config.toml
image_size = 32
crop_scale_min = 0.7
horizontal_flip = true
targets = ["finding"]
num_classes = 11
moe = "top_k"
num_experts = 16
patch_size = [2, 2]
label_smoothing = 0.05
muon_scale = "original"
orthogonalizer = "polar_express"
ema_decay = 0.999
epochs = 149.7
warmup_steps = 4940
Rows from expert 0 of block 5, named by matrix and row number. Rows with one number belong to one neuron. Each number is 500 + 25 x the weight over its row's rms, rounded and kept within 0 to 999. All counts start at 0. Numbers have three digits each.
# up: expert up (model.blocks.5.mlp.up, 16x256x128), inputs 64-127
# down: expert down (model.blocks.5.mlp.down, 16x128x256, transposed), outputs 64-127
up.146:499535505494474511470471513479486486495486508463553498486515512489506478529474497524524511497482507514486542486526466510495483525559538504452516513530489540517471459527409500474506519489518490
down.146:469481543492440475502501495522485490488538524562493485533506523491453513547506526499488477481509478496490504508512522518531493467523524498496460486491471475511482520493500517502483522473495495
up.147:508513510534494483503515488477513473519525534507489510478497478488507458547517525508483522527503538473511513498471460513499517483478504457533540485514474511486482450533533483482476498560480457
down.147:501527497466488526505496484505482533500493532518508472478496487483488548519497504486517473482470495564515465511439529516568523531535476477493527502508526482465526523493497486493548510510449522
up.148:499484429520479545491486476508496519531490506480513495511488514503478504462486445489490463524456524484475506488490479487508475503526505538503523503509546484533482482527496553480471531479532541
down.148:489473476512537511498471461480541479485493490540519531487524503531449542543527467545481497467517463483463535513475499500449485553467524528492491488504499489488495528528502517486502482480479518
up.149:487493473471515503493513511516497495542459482522471526509501507514525461493468451515502495525502498478487509467494485432475512484493480513522510467490519498495500508473496489520552512515464500
down.149:442487496529489525489518478470507484490440537496499472506493460536518476494498500492476513495477500478502491522465540538485477530505471465487509449480514537501468489492501465505468537496543503
up.150:487496504531497521505513468500500489508497495535487546538490504509527476541486462502458473500492470501506468490569501481481459513510500521500470510514492526509511551517490485471531522496526549
down.150:540486510487453507519492489503498441523519519499496495501539518486506537469572507471473513511488538550511506472534494479497508505475468506495506463528527508511476499527480498525512501501505526
up.151:494494496524504501433499490513535483500527520503480526501421509510511503496499471481483476509489489565502529509523511549490462503544511497506536488516458519503518488496512507494484509499522561
down.151:501505503481505497529481491507486482497529536490572546516466534518503487439513493523506475494524498520522503449493489487494486436509527546489559483513533487425518523490508480510505499519463476
up.152:532506492508506505501493482480489486483475494539498544501486494503496538479571507440461511518484480475500502526532474469510495482495475531475502491517469517522509497540499477487455462494507547
down.152:514511566525499527511519472522521537473474457503509513480509496483516509495498504486498507510491496482544495467541496528484481511468485479476442526529494463515510542517462516497503505514502460
up.153:522492525499528535507517501501485512503497486536481512509491443493459523519489490553529470511494495479543513495478502495443529500490489494542470495501535480509477516471495461491539551486516502
down.153:521490474545513476441460547481533496442466477549489523523459476561485481451507474498506512510475517491506479507491515497508496485504509521503510473507485516457498453512520481517487494546543492
up.154:493544530511527527463512491528471493499479480530505497515510494482507508522509453457493507475518504502551546478517486513523487515482499524461482509532494499572489478528454494520498524521488543
down.154:502469475466499503503511442530524491508516482505497497502489535536542482490492458489473474521503513495470478530501458473478457517520485445468479523484495518493542510524524483544523531557486527
up.155:508483528485504483508471509499534481512509473533562492497491460481457508478496477534491501492513518586528484501505538471475472508457478529502527531515495475466468465465499505513501526473524492
down.155:515476465483461476497502507508507505486472542490505485510543499499508485473514496499441507507548507505506482552484522507518448562525482571501501495442498472516532494545463525537499535473569479
up.156:512541526503543449517501512526483508540487485501486514496506472507524515462492456554493539522529517521544519509500454492497524565449467517477505522503537517511486464507513486505444496546468486
down.156:517524516523508499472540497505474464488507499472529463533511500485475468534534450490485550470486520523524471484505528466553472508517499514499515561495480498491515497479518533518510535536552446
up.157:533532482502496506508507504520517486506541508505529482447491494510523463558496478491442548510492531466473474445505495516520493479497500517524475526506453492525493545513552521518490481531505507
down.157:560488486478520489491470472519463497514514481529524486500511466477482504575535520470503504507515512487536502512510497496446510471495490478540490491545498456527529504540506515509506470531530463
up.158:532499519474472526472498527488506560485494445519454490506513515509522499522514509508489491485509541475513503541487521509500520540431474473493503500449506494517514499519461517515477510493476509
down.158:546511513543492518500472480491502477525482516487523465505482525544565473537505464508478541511420530495524489432490535505506494459489491493489495527494505499479504491507526521512508445505451474
up.159:475501542490502500494483483491508547509486492474545503505490455488553497488469495491471532520498467464506479492506512513468501539485477500571488500512509530512490571478482457514500509466504497
down.159:524483487453464507512502468484470492521526490502464504511522510510502473508543505507506457524493468506470523480455530469492486457484457524540496452454500513565526487538547479508523529523532490
up.160:541543483517557500472507491473491515532499520511521507513479507481506511447497479513483521464595476477513518498520478503510497490527495517558483472528480435479533517502497446524516542479511481
down.160:475495505468479481497481482511487551467494523513508533474503517521503484453489542549539482483521466459550498488487497549479517503527547475466553542508528501497523452500495502473524520481520526
up.161:489580524463455502489504526543483494486478510475502488512519518501468528501526512522450542503568525451495522489524489500520519473526497580468477528522504496473462460516524485530515505526476491
down.161:472501530476472493463498496514501475508484502486521461491493478527506508519455497510530469486486535488503504471505485487508546510516480516528507515537498469535504514506467493478500481487545489
up.162:467509497554485531478475532517505478519508491476516523518504552510484446497517488520545519508536454472494532519502518508499541492503489494474491496482508458519510458482511527525440481521532468
down.162:514502517506488479478513461475495540534499495530488444480545535458503525488483486469466467499501519466511467484484498523525471496509496492465534488516479520504453494515542552507536492535506466
up.163:553482445525494459494499495512512471524539515492479481502522504528482483517492537513534485485487506512507474487485485509460511475521465499511533502503490563481513495519483521496476514507517491
down.163:494499502546540525464512492461487462530520440453498476501478457498503533484530504510484501463478496482497540546454538486524534518519502510502530468503482542514469538496545524532463447473533517
up.164:517507498451516469515480495477497475555522502528508496507491510543501487533466476531483506544473476465533463449487538427506484518507503496488489482464543540495507496480495468463526503518504502
down.164:464523469528475506487499500511516481505441515480506522495496513504488501507457490477551467496492495488505499548486483507491495488440474496522480501512457522446455466499514503481547510465522510
up.165:472512499478515518500465510484485485498485524518478502480532484490472540538503473439493513492490536504476505526510462503476515545519467458481517501464519519512534488497477482492440520428511479
down.165:507523455486477496513499514482453506508487463455495528517486489509576521517537518470501469496518516491482519483490505500529491522527516462484530479555449481482488541444492543513478525517474553
up.166:492533486490500524485505501517486492462494493538506504538519461469475496556498510575515485502486542509487527489467483499518501508524498519522503500466525493484482489481501469500476558509458506
down.166:505532523472489483487491513474525488482499459496485486504492441538505518472476501495521509532472520503501502486514532498526530500547508494489495486534508481449456444507524523506506508487457528
up.167:454548528474470517513495525489488481464534509518493491497513510496489520475536508527434511492535509483497484476503456491511455523510496509504532489459501492484457534511527487496509543502506503
down.167:501496466489491552459493474492496474509466510467519471496512503509534503501488491501523487453511529471552506491490510470525529457488458503487496508494503482512482488495530514482516520530510493
up.168:453506517522465498507502551532499509488475500500543510475472503480471481498487513537505537509487476523524515516492465503465493522506469510536470520493511463518507499501515518515501567521519545
down.168:486456464493484500475484501525483491497518475455530527452504468509480523517512495536541548494518479518469512473511536506537512441544505511504541458474506494483464503491496514491502505510509451
up.169:524470523521500470493500468518516482478530491463497524511486493503513488484476536502514533499513463474513453467504506503489517483505469505456532526520501504513503443478484438470518504514557484
down.169:477525543534526528484507513517473506490497492497467468495539563499519496524466556511456470480488501501466477479486493538553499485521509492517515497497460510524473510438496510507475531504487493
up.170:481430496498475513475499491539508473479506461520458505527491495495543514511540488526493513490527523492481500503464529523478526463543504501510514526508494503512467492516475507507482459467565492
down.170:543523494512475529530494476498507525474527499531473529480485534494539558515472504532461506490452497530527536495470488508480486459525510516459506483502549502503493528470500476499569500517462487
up.171:462509511494596487505489515477483456451565497525485472528471506487471472505506480500539482484495479507494487523514518465502543480490538460547500493500478505486487490530497531480498517513487506
down.171:497487437543478467478465485523456510521495498510548525480470521548479458511466479462459512452501499491496479493500514534541524472489514532489534473475474504503473518496497487486526542498489495
up.172:516500460496506462512509542521516440505539496498477477511554495502524472486479520470521501482527490481503503485515517511509493446527500517497547479525482532484473489520504503517522546504471506
down.172:490527508495511504476486516495432517529535506529507507528467472542509504538492514510488444488496467493522533513477514470497525493505506489483505491504480524504525509481503484545456550436518474
up.173:515514495508484477509511530481486475518521471462496507494512507448468512505490451502496496464489515520492479467442478523498460464523526495464508512511510514499503534472509478526490494482500544
down.173:488472489504494522495498511482519497461517501514494480508502453511535540529515480490479457491529511494513521505479509480501511499502524507471531501530507476463467477479520514540532527491517530
up.174:548520512495490465461512503504475512470480525538509476458511534488550480470501531543523496517469530529495502477500533557467471527503496480514473519516497517473488500486501460494479530544494503
down.174:534481470533495496486488489477538480445481508542507497515468508486441522503509497513507489481477536527492511498505541467450529519497477497517503507511526494494494511530531486488497515474521498
up.175:438507528507516488526556509499490454544514483467516474527504475533499513464501515482459542507523500494497551496529497516471466494477494487503533502488481492507524477495533494522471489482557519
down.175:507538452464421459537523509523477476531503508476514456537491527471488475464548536502481547502511545491523527480512506529466529479527484517473535475521446491488520531488496481512535498507512516
up.176:512526528507492493506506488484468493507491549504450466555550488471523526497480511501492526516508503580479491493488501517465478523484523501498503513488505495455501486487507454452446483520509456
down.176:485484527492504501524508538466464471504528495466506515481444526455485489509483498531494486534464504491489508521513503520558487522519513477500519499528478459429452488553465493480497514528501533
up.177:529544496547482466505444513436472524486498507516501568484481531473473509496515560475499489493503524507498528482504517543473506500464485515514492506491498486497522504494484488516517526504513516
down.177:473489539461474539504535505477509529475497493510498542473494525529526459483521516510482468516430497544490486505510516447522520518486522473519484529487529535519489502476482462521504502528460511
up.178:491491490473493484480534473526522466527481495499504480495515460496489519537536519503534499521520495514509492505499551505464487493518481500507531482498451572513513423506472519522519492459527553
down.178:502546472480491489527493502492494494507540482507521505489481484494483571510490532526503512482453503497477526514470446542473531507564531507444518534518518535444478492466543514502484512495502500
up.179:481497503491470523503520493545515509451484511529479497509482498481501482488475542505511503502477539503485488525483484500487540479522506466497507524505463504477474530473527466470543499523496493
down.179:543503456518532504527463498474479540536457501498506516476513441480522472449501522480465538476493500554488503543551506543504498471532495505503489486485502526475456448514526508487483497518528497
up.180:487495485482523503462514472512466497481543528477499518508525531507475538486531516549498502532496551514537514527463512479470452522520484510474499493494503486534508548507463535494498482482512527
down.180:514539495557483462523514497504507524526503525493512499518472484529487483509452519458515567489520500524522512488515467483491454475481553480482529484509491502494465472505522481488521453499535471
up.181:533490487498510484516529497509517459524500499498439453528534484530495499486497576492507473461515487510492488484509483518481484466549486475515565541533529527473514508504476533454515488481518495
down.181:482493472465532520491481496508483498502537474491478495481482493529505513515508446502468488505491533469518493507484506489539513512534545507519488507472502542493516447511498506527488475463518473
up.182:520478483498518508504472502499513458497518486506459467528528493495492487506492516497530492496520531461482482519463487500460487485512501505478555491484472531461513504516479527498501512507542470
down.182:512510477491566513469453500509498501506510471473489494507533475525534504480493536481491536461483503451496539519474498530502537503487479501490529463476468526477530505504500541506476465496536465
up.183:480521494506499562513474479513515551497495511493514491521431545479480500469529513445502517536492464562498493536514497468498505504508522505503531518508487478487488468494511488473529481501453467
down.183:487517450475486510495507498554488446488502501477508515504475526497519479485451535497514481556510498484483478510510477546527458508515499537490522537494521507544482520509482493485475503518422469
up.184:464523477474485499475479500468489477461500538536547459510505509518505505467534523551505496555513512481511517493503509473485503543512534527511474473475537448464492473497532452516511498494488505
down.184:514500469527458522485476471528499449489522493490535443489480513529525459508469501509528508477481512498510484535518517500482534465500512519472486524502459513489505458472503473483544518506504523
up.185:494524523456485524514487521521538500509537491506500505547515503494479542537517447519449525517511491481493525519503500450490507488517486526476498514481534506464489460484503506524545502509473529
down.185:454503506513482485486508519520491477509479524502463501488489536500497482561435536459534479491496521508514488501555525498461499483507470453467514533448509515517501497489472508541503517459505507
up.186:466517483498498458520485478493504528507486517466516475529511530510509472480510488502490517468517531525507508475497496518480473491554534488461474498519479532526463474491503462492466514530540529
down.186:498564548492466462545482518529513530426478468481494512533510502499524505463477509492520540489496495545510484501485466475475512525526498464505486506569512505521475521515510496518526473471510458
up.187:566473486498517509511475473518496463521491505529498490532527523482500514516536528480497486499462472472534451486492449470483523504502489511503529528559513497490470473532477515530511548519505518
down.187:467470499482496499481491520479524484522490483496492508479513503480495530538510498487470488490521531470543513591509497540496532496543511514480481513455461517461512520480514478521452472480511525
up.188:510539490521487499531458520488527476545503557521506488520474558513554496520530515479507476542522487494529479518476515534535483516484497503492498511490461505478509500476490496474516480498498531
down.188:541506519493506516530489477508518522483461517503486514530493537497472503495430516477499475511475533524496487502492522497498523488464459511490480509468566509473526508484465505515479527532455559
up.189:527497482489510482518483500522503549492509421502493479485490520518572516467518536506505532506510527542487488516481456504522506537471494547494511477512516468536493519481520468542555492510477488
down.189:497529504451495483506487486501494477537505464482509490534509455479489464530479466516494515522508507509532474481477501516517530504484549484512475532496552513541454541506466484522534446539456547
up.190:515515496491487498513494525509501550464482494514541505535508478456486494544512453506507451507467461459476496455513486506468492510508523482504506523482511504480521485500476459492491516503546530
down.190:486496497507457450482505510488507517477522513512508510441484449510498481455474494494548478562546514533492500537482493541482496476519509491496469512489508483437448493531556518548514501514502505
up.191:468540481541486465521515459497467519488447557486495520519508524532474521516527480508518510471467506529490516518502473510478480497535450514501460512542526548485479490477508469470434484524505488
down.191:496490517515498506473510520522460528519486500532521506486528520494487495435495533513493507502440528522504480503474544493476447483469489502518470509535480471498498519487460525497508509480490427