Rows from block 2 of a small image classifier, named by matrix and row number. Rows with one number belong to one neuron. Each number is 500 + 40 x the weight over its row's rms, rounded and kept within 0 to 999. All counts start at 0. Numbers have three digits each.
After each neuron's rows are labels from the 100 images, of 14848, where the neuron reaches its highest value: "top examples" is what is common among them. Only what is clearly more common there than usual is listed. The data: capsule endoscopy frames (Kvasir-Capsule).
# fc1: MLP up (model.blocks.2.mlp.fc1.weight, 512x128), inputs 0-127
# fc2: MLP down (model.blocks.2.mlp.fc2.weight, 128x512, transposed), outputs 0-127

fc1.485:439558497449484527555503456501441450497497481514519443488477479497517488503515462507486448511478421463625522556498463466548512498465473527456499434548503507523470469585467531436506457516484525527445473540495570568526463467489492441528468550560486432543460559513500420458529456469530596541439421490457522472455503468535516519437535523552535462502516546517449514577493529455491514489511
fc2.485:491563453513492431515540514415492523530531486526490482592503497562413494506450552498538508498479558474453546502493478524536469473444556519456393489560534487496511512548498517459515543476466503469485553515547425508541541568438504521518426541556517521484522558583456495571428514487549552564530484509511415526556510492559556526496498451511498489437516480550520447512523501458473511449511
top examples: finding: pylorus

fc1.37:479529494482461434513453478481506545480492538550435413455571525499504590578530529506513537484476475425523517572486443511435509469532505464468515499518471529487491466466520533502471466531471394457569528494477558484504449529520470472509476416442377508539561473491448480527476554568520483507491486512503563497463429533530498484414447478480545506481472447489426487519452487470504475462501
fc2.37:502532468509527591518534482512499492515488483471472566455459526566463555475532501503419492444499551490504558526498460485458502504487530465502495454498448478514505508443595521485533497510502449560530475451594559441458538533490432505595490498516557481499552571430471485480458526557533480605506452445490483550543536485541491566537460553502467470494505551535560480503512494490515457598450
top examples: finding: pylorus; finding: ileocecal valve

fc1.480:505485560513494533465490488444454516479518527466476598420515532549552460491537542588470479528434488575481470548455518461525442501594472499548460464566488455544512483507492453575477490500511617516496577543546568477495513514443505512458501579490472554456455468482453450463554479504450478508462527531500580513470486534475542514532453471553525464555510495496566481512501505446478481492515
fc2.480:483515495559476502572560498545437537501524599602478522492479471519458538520511602460542562496578476522557437553459520532521511521477514528467518504513505529502525514543526520505505437540503539512538511560548504484508571539468542559439482485506506526511493460487506445538451569427500529472548453547515473424506545473482491486484518454520481528487479558496403543493470555488587451471425
top examples: finding: ileocecal valve

fc1.415:401487547523472512525478554475538544533524516487478553559534567549482510560475524420558507484489500411566457476461387516516478551508486480450505506508417466475491417498503549511458603522489483513566534505507510421490532516534498497505494422552611465517459537505466448435520511516526498498530401472540498487466506500457468534493468548510534537477508456526473487481504508487548529463487
fc2.415:556448504438503601490549535455508542541476494412474523466535488527476443493487497502487488519472476556558548504548495487471516512493481426544483484498529530533473548478519513629479488483564537505520481468498539467518501527537448499468488516453495425628533482494515530511503501446514511431400436513528544496488483522508468474488432459454492453496529604554489500519480395471505493529467
top examples: finding: blood fresh

fc1.327:450527507484538500465511468555453456524505528537537511513415460486533474495539513539578440421523527411514479498545467537513590508484546503415511484560541478519511496489545514503524491489534452448457546464469591480537480553526388475485526520545552503551540497441531516502539466532498510483546481463512572525440430510464543450436482489468519468459503450454520531582542447501506540480443
fc2.327:537553538495494510520497433504483432512468522482524544570467539533519513557555429509516455508498453518435569492493492559467440573482510472479458550501466533502470445494597417538504452463484498594493548432447529436439451531498482507530539488443528522476549442560507476484560471562579483501502557471518486543539466488579508463507474491498495490418487498529510492578550488553507499534503
top examples: finding: blood fresh; finding: ileocecal valve

fc1.374:429494527472430471450538500599498542516544429563502487515483516477477537583534530414481467449511519396460520547427482515546524492478499472480535492507466512464524467521469496500451495573500521536489515525509551517556553475494539436537530446473541574494482478519382472520454490554523463550481537508471547530517516449507506531530447522500418500538460491468438496516551551464582496497452
fc2.374:484559536492492516476569526438527561528535506487574554508503495533501496384429577492512538515496506491509542533417487535519504461501557534538538424366499485498574528456518498547535485521455438541555451493516547494539540459459499524512522402542399485455512467474495490500411565519500483532495474484486511476552495535490453499446461490542520469495527519530510494508523453466504556541514
top examples: finding: pylorus; finding: lymphangiectasia

fc1.85:479557437493521556494490568477501479507491530440463514529482488455493482474507389534490537509491504530426485518437488490500463518527546479519515498465562547489537487472483527521441448471463519465394544533439552535507443488508488488482462434491512487569544466410550459596463492478482530528442515481475576506538477540553489538533537480540447499438411558442433500502498517586544507481511
fc2.85:473575484549462479501559523440475522502493537434516412418507509486498446535482573498469503514509423476499419556505507509511480504481488522444479537482462501582494480478444477494505502495540490495391449521450521458515488466517489493565563517485530498546495551541530478460448550439516523424525498519530485452529499594610547454495608470495511484475456494577521470441510482473526514509524
top examples: finding: angiectasia

fc1.486:450470516537488549580502503511499508496384477515510511479454525477483468449515533598514499513502443436502531467505444545453541409503587452543532501489591515501579532541524498494473530528431483496515508507501554401515474445508521479531487575462475502496515521447499504500449519528580469517534460537500420525511499471491567501444423552458487540552458453465493496526458453501526457519446
fc2.486:538529505504501557542493553574483579517441514493472427518529481469478545427520468538423570466585528508503530507501418497521495516509506463501428546436538494525496455524498604512564506474510554493512442467509537516507395453553468473445496579483462533496509461538540573542484530567555513499463546469467545523438507563518474538529555459508579517512514484505504520481498535483497502520441
top examples: finding: foreign body

fc1.109:536528446513552500484517490452483500535500516514487580451490520494473460597596606473463486535415597525528492442507462510514579495535451424484521517503476528512522480546517447448449466489539487517491430493460522424466458482534435559479582568507513521502574463506455447506520513507505524504528494515454499520548483509587478518489551559487552460477458433511508493492551529481510559483498
fc2.109:527464550461480446501473587487514599491485444450503428487501543542484489552472471445531476558479490488476496441482564507462495476509550525435533505465501473552550555536462436537488511491501509497605474522561397492525445495551542463517556501499451482566499573504512531456450557466526497501486531498545479442448471467489589486517469510449560525469458529467541559486554470455496518561499
top examples: finding: pylorus

fc1.328:459465494467478506449530508500488483395475473484498531489428520518514413479466538482518510506530530460445497447493458490449529499488561493505523501478494498432550488405500472492522416494507506458506534502525587402510434477488495517555566472481581507516550555498562483487488576461614476525499463488488472458514563432426500519499455584455492536482475511464604518514485494485492524468494
fc2.328:558467510457551480535471545542509530569463471527539533504520503449509627503527473531429535476536456524536559519550482464483407528484435488490453517509540537524540549451498568558511538482514519474582496499493502443493472457529475450502498559533486458535544411480511507529563489476543465471525428466557613557455531477478520472419474474530527549502474468473498484504506530514558482560496
top examples: finding: blood fresh

fc1.359:484489544536525499490458541448529499479447444500490481466499475523514493504496467573470479490395535514420535523444499460493495518556427491466503495531430539459556429469480503509477498506458485576530538453447532433425530516542509509499526540566488515483476545493488571518571489608525517486483522548487469455523486560466475443546415556511480474538498548501518537537398440493534430482454
fc2.359:502446511508479553486394511437472518530471504417505454560501523493549465466532470577481578507515540471454478455521511526422521460562506568523518567579463521508473513483494566560520458443467533561454456417446502501516515479504441492553472563492509501515490550433419479563559446439504498504481447474482546502561512500475492476583487516455468500491518508547484473525462536495467473528447
top examples: finding: ileocecal valve

fc1.296:454480570483415542477491482491447464551467440494462506456456537488507540483431519520505528520493510469489473524460494589432570458469487494499491474466576541474494569501503491455480501519557511520405489463551574452496514447515445483531514459534519513481534505484580548522437546548537537492514465560496378495455521525521539504461431552458468532529478422444516529474474521474434450532481
fc2.296:541460500525483484502541518639452498465515538500471484454512574474488524439455455504497542523569557507552562534513464469539462522511511443465483556445464473491531522510514574512574550451423602461509456451521476541474440505516488498489515444472475499527573442519526523598481537559482509486475540490502505484504546557484514538503487462596495535530462462534519573457530487491461485552482
top examples: finding: foreign body

fc1.171:528474472476489482480446491498521517521480506507493497503516533477480507551442486523485575417463574463454447512484454478530509540470480573473470584537457444499466510539468484457461605609485452518515538499510583424558567523460577466468618509462563522510507458529460513474540465472473478514515576491464505516528455471498468519450522488452513492522452484491511424535482468477536493433541
fc2.171:533535484574499531562489474490497535517567501496579560469459527552487491458506513508406496531501545556590487528471508464488599540523502428519571453468444438504507421455498524490423433484544483553501523467558555448479438566501467530466494441530484428509458471538499470472479491467514495439506546545490461521476497500483433477448507540424549449506474493433552504490494467484473487478535
top examples: finding: pylorus

fc1.209:435500410479491530504540592517468494500540477556441431550533571563510515501451502521528482566509458481499439450519496425531462447521473495507525551480519542476532540529518503523587472479505521554480523426481550501520474479491415425511556511419502518501537476396449501549547466422518439475449536475485489520470478549535482533540485442480539503561557494431499492481537508461469512485502
fc2.209:553421451457590490469513489514557400427507542568444509553514527466548526563503526508495496521523496421536477506460474564488461420513515493508554524483517491470506534576433513510475513502535483517489469525491532562546557484503524499434578567583531531407516472521460513563528475484547543468458486500446510488494505510468520436463455489528529458495544476470432525531446549496527526563495
top examples: finding: reduced mucosal view

fc1.42:484547508534536430473509518430432476478483447577452546523541449531507525501508478542546473465510529457490543490456463560521493503495579528552478506465440491474510505530450449564456463461502550465518538541494494467542437493517514457502444516488503503484482537504581417593444448471482511460512570418464462423515478480564539555444534515552525499444478538546456493551457565532485440504510
fc2.42:479496479588499535440540497420507533475499547515475484485500513483475546534504532524483559553515545459588430558583505431512451498525487519483521464488560509434530507538458560467371556456506520531461497464447478511522519500523442544541532462484493464520472541492522464521499579483509477479467475496473605538521488562490512419437462527479499497494535526518450477422496482570521493583503
top examples: finding: angiectasia

fc1.193:521510518547517458530518508489477499507504561495418506449429491502495502391512484505492550538517560505496509507506442471508548519519427470472472529477547493501481600507514460446477464520552569482518498484456521449548499492478503542492459552496507392513461419434525536445467482521478495488496507406348532492546478491486545451518461549515541522465536494450474491484495494423479531427549
fc2.193:525566524512466412512440483477503471466597463466472517498396529471434484494478488543553470515552500509467477536467486523439514456537407544500530461539478452494579572504584415491564498512504493550534471530496570570521500474506517518474507579468498482484457508452484501558532520542485479518472461580524468514574484537550463550467510552515477500530551527508497499508531482575458514483430
top examples: finding: pylorus

fc1.357:472433568548506562569428504523523486482469474506487491533397526431564516499494582519539497527501531437495526471483499429436502533486500508479458469541556533509517450537473510522446443585498504539424554488442547529516480461487517500515502456483490542479464482480451481551482479535520491487536444511467496548514553479517496525465498519524491525552469430373502479521464429578486489593445
fc2.357:599503554526429457522536539453554477534460485476489499493519514508482447524463506522558556515526547542483530551515409532541529497473523486504416535466519465469476522446485586480558440523474509530529443490509490478473500484413544540496483455533497554531488488522420540506465441605531502454437514505483519514537482566561398510486536480496512554500454534506469521555504458485575500537429
top examples: finding: ileocecal valve; finding: foreign body

fc1.236:476428556532474486508517511542416480529426487453519531508454562452502503455476495503509488440574490511440539467428467516442467506557485507490494527487456497466569504471507550480573492484504580481477544532579512538519455428497484460568513482526501498468525503455510566514522462449556507454448457446429518421557500561485530501463506547528551570447504510511531565467493456519490591495564
fc2.236:592590534524483484605472530423468565466496524536473567472492475472523549471439522487534442448583454536531513484494507544458555493506477512517471480496473558428466482450422511524485512477557449459504473473494513473523420456484519544425435545569511442524532483485533520509537479436464490558469539546473556503455564548520451479456477493550505510542542493472470512531501440482500496545472
top examples: finding: pylorus

fc1.246:481513451499525564474474478513444499512511496477526450433429487559508475459471478457527469469491538498527543550475493487435520508467522499449547412470574486462480507500459484449519493515496528551483446466513474411498565436521512442536521526450527531497607462575498443492553536513502516453484460568532562531545561550543510630441536483516514528547449548486498518499439531487463534486549
fc2.246:476484511495446529500500515505488512521449444565467593522464475537540527540461463455541424465560566503439528408475498566527537512459494529499533531521533452492619516522495512529524507476563460487522489511479426512490472504531485583491427532599468534471467505468485498522553541509549501509473557488547477548464467506487573469551476550440510468533474508508567518556462493497488539566588
top examples: finding: blood fresh

fc1.81:488525538464515541466455481436432511476522536468446552507536473543553547435451526540516464476556500556481462438522491516429489474532502500489433521558531482490528520554444523430478465497499504505542556468440507500582508450441496472518595498526492521545473590521482496604528496481514514473621495508443462469520524544502518475506516432467457547505433522452489500508452426531505443456479
fc2.81:580501509493453477468523528518453485515545537500457477461498549480530562513494447472520500511419513472528499483522420532553542486473450474486478447568492453554483511469529588520509516441529548595478523436507493479402429550449494488552504477428490524547478370494448495477459470537493505554460480524552416458455499478517484526525497485574440521508509456480467539497486444461461498457503
top examples: finding: reduced mucosal view; finding: ileocecal valve

fc1.108:505492416573494480527505569511612504509540539460462514495492486524414538544526496493472504518546516519517487474488425490559434496432556437498444504457539516493447546500508450514500456525506491495448502529471548528574533479454509491480538484510443493482453513443545495553593520582544464481538454444473462538470540432553424593523511518515451551522483559527484472463469537492495451490462
fc2.108:505455540462472501492537478512559468510582491488465417426515478565478491503547512471482473485461524409493460484463531549568454464530478494482560539559584521521440460463464467495483534529558622480448492518561505535500530458502467478465524538532477548448512454508479459406453530456446507504492519520490512550412502465483474481480514544506515481442571548447488485550457559505537558470531
top examples: finding: angiectasia

fc1.320:499494375491562516474407537486515486518505516370445520482508461549424465457554448559496518537501578462484520525507518506498444522573497466477504479446458581483576510485500516504477499548461489505453542493493536483485455501537533499510544444537440499534496482500555475501502427473530510439463540566464476485553525501563517554482541533449510533438506521536490525452530463459508424493437
fc2.320:558541474507554506502537560509535460485572502457506443433436430482497481570435563514532443515485502468489408488480529571462442597532498588513497573492466512550502492432508560506454528525518470528433453507513565493482496491531434459481502484472457533433473492518553429530411500441508492458504477465526460532494525552576523468489537529479434488499483508542479510480483445517503504519547
top examples: finding: angiectasia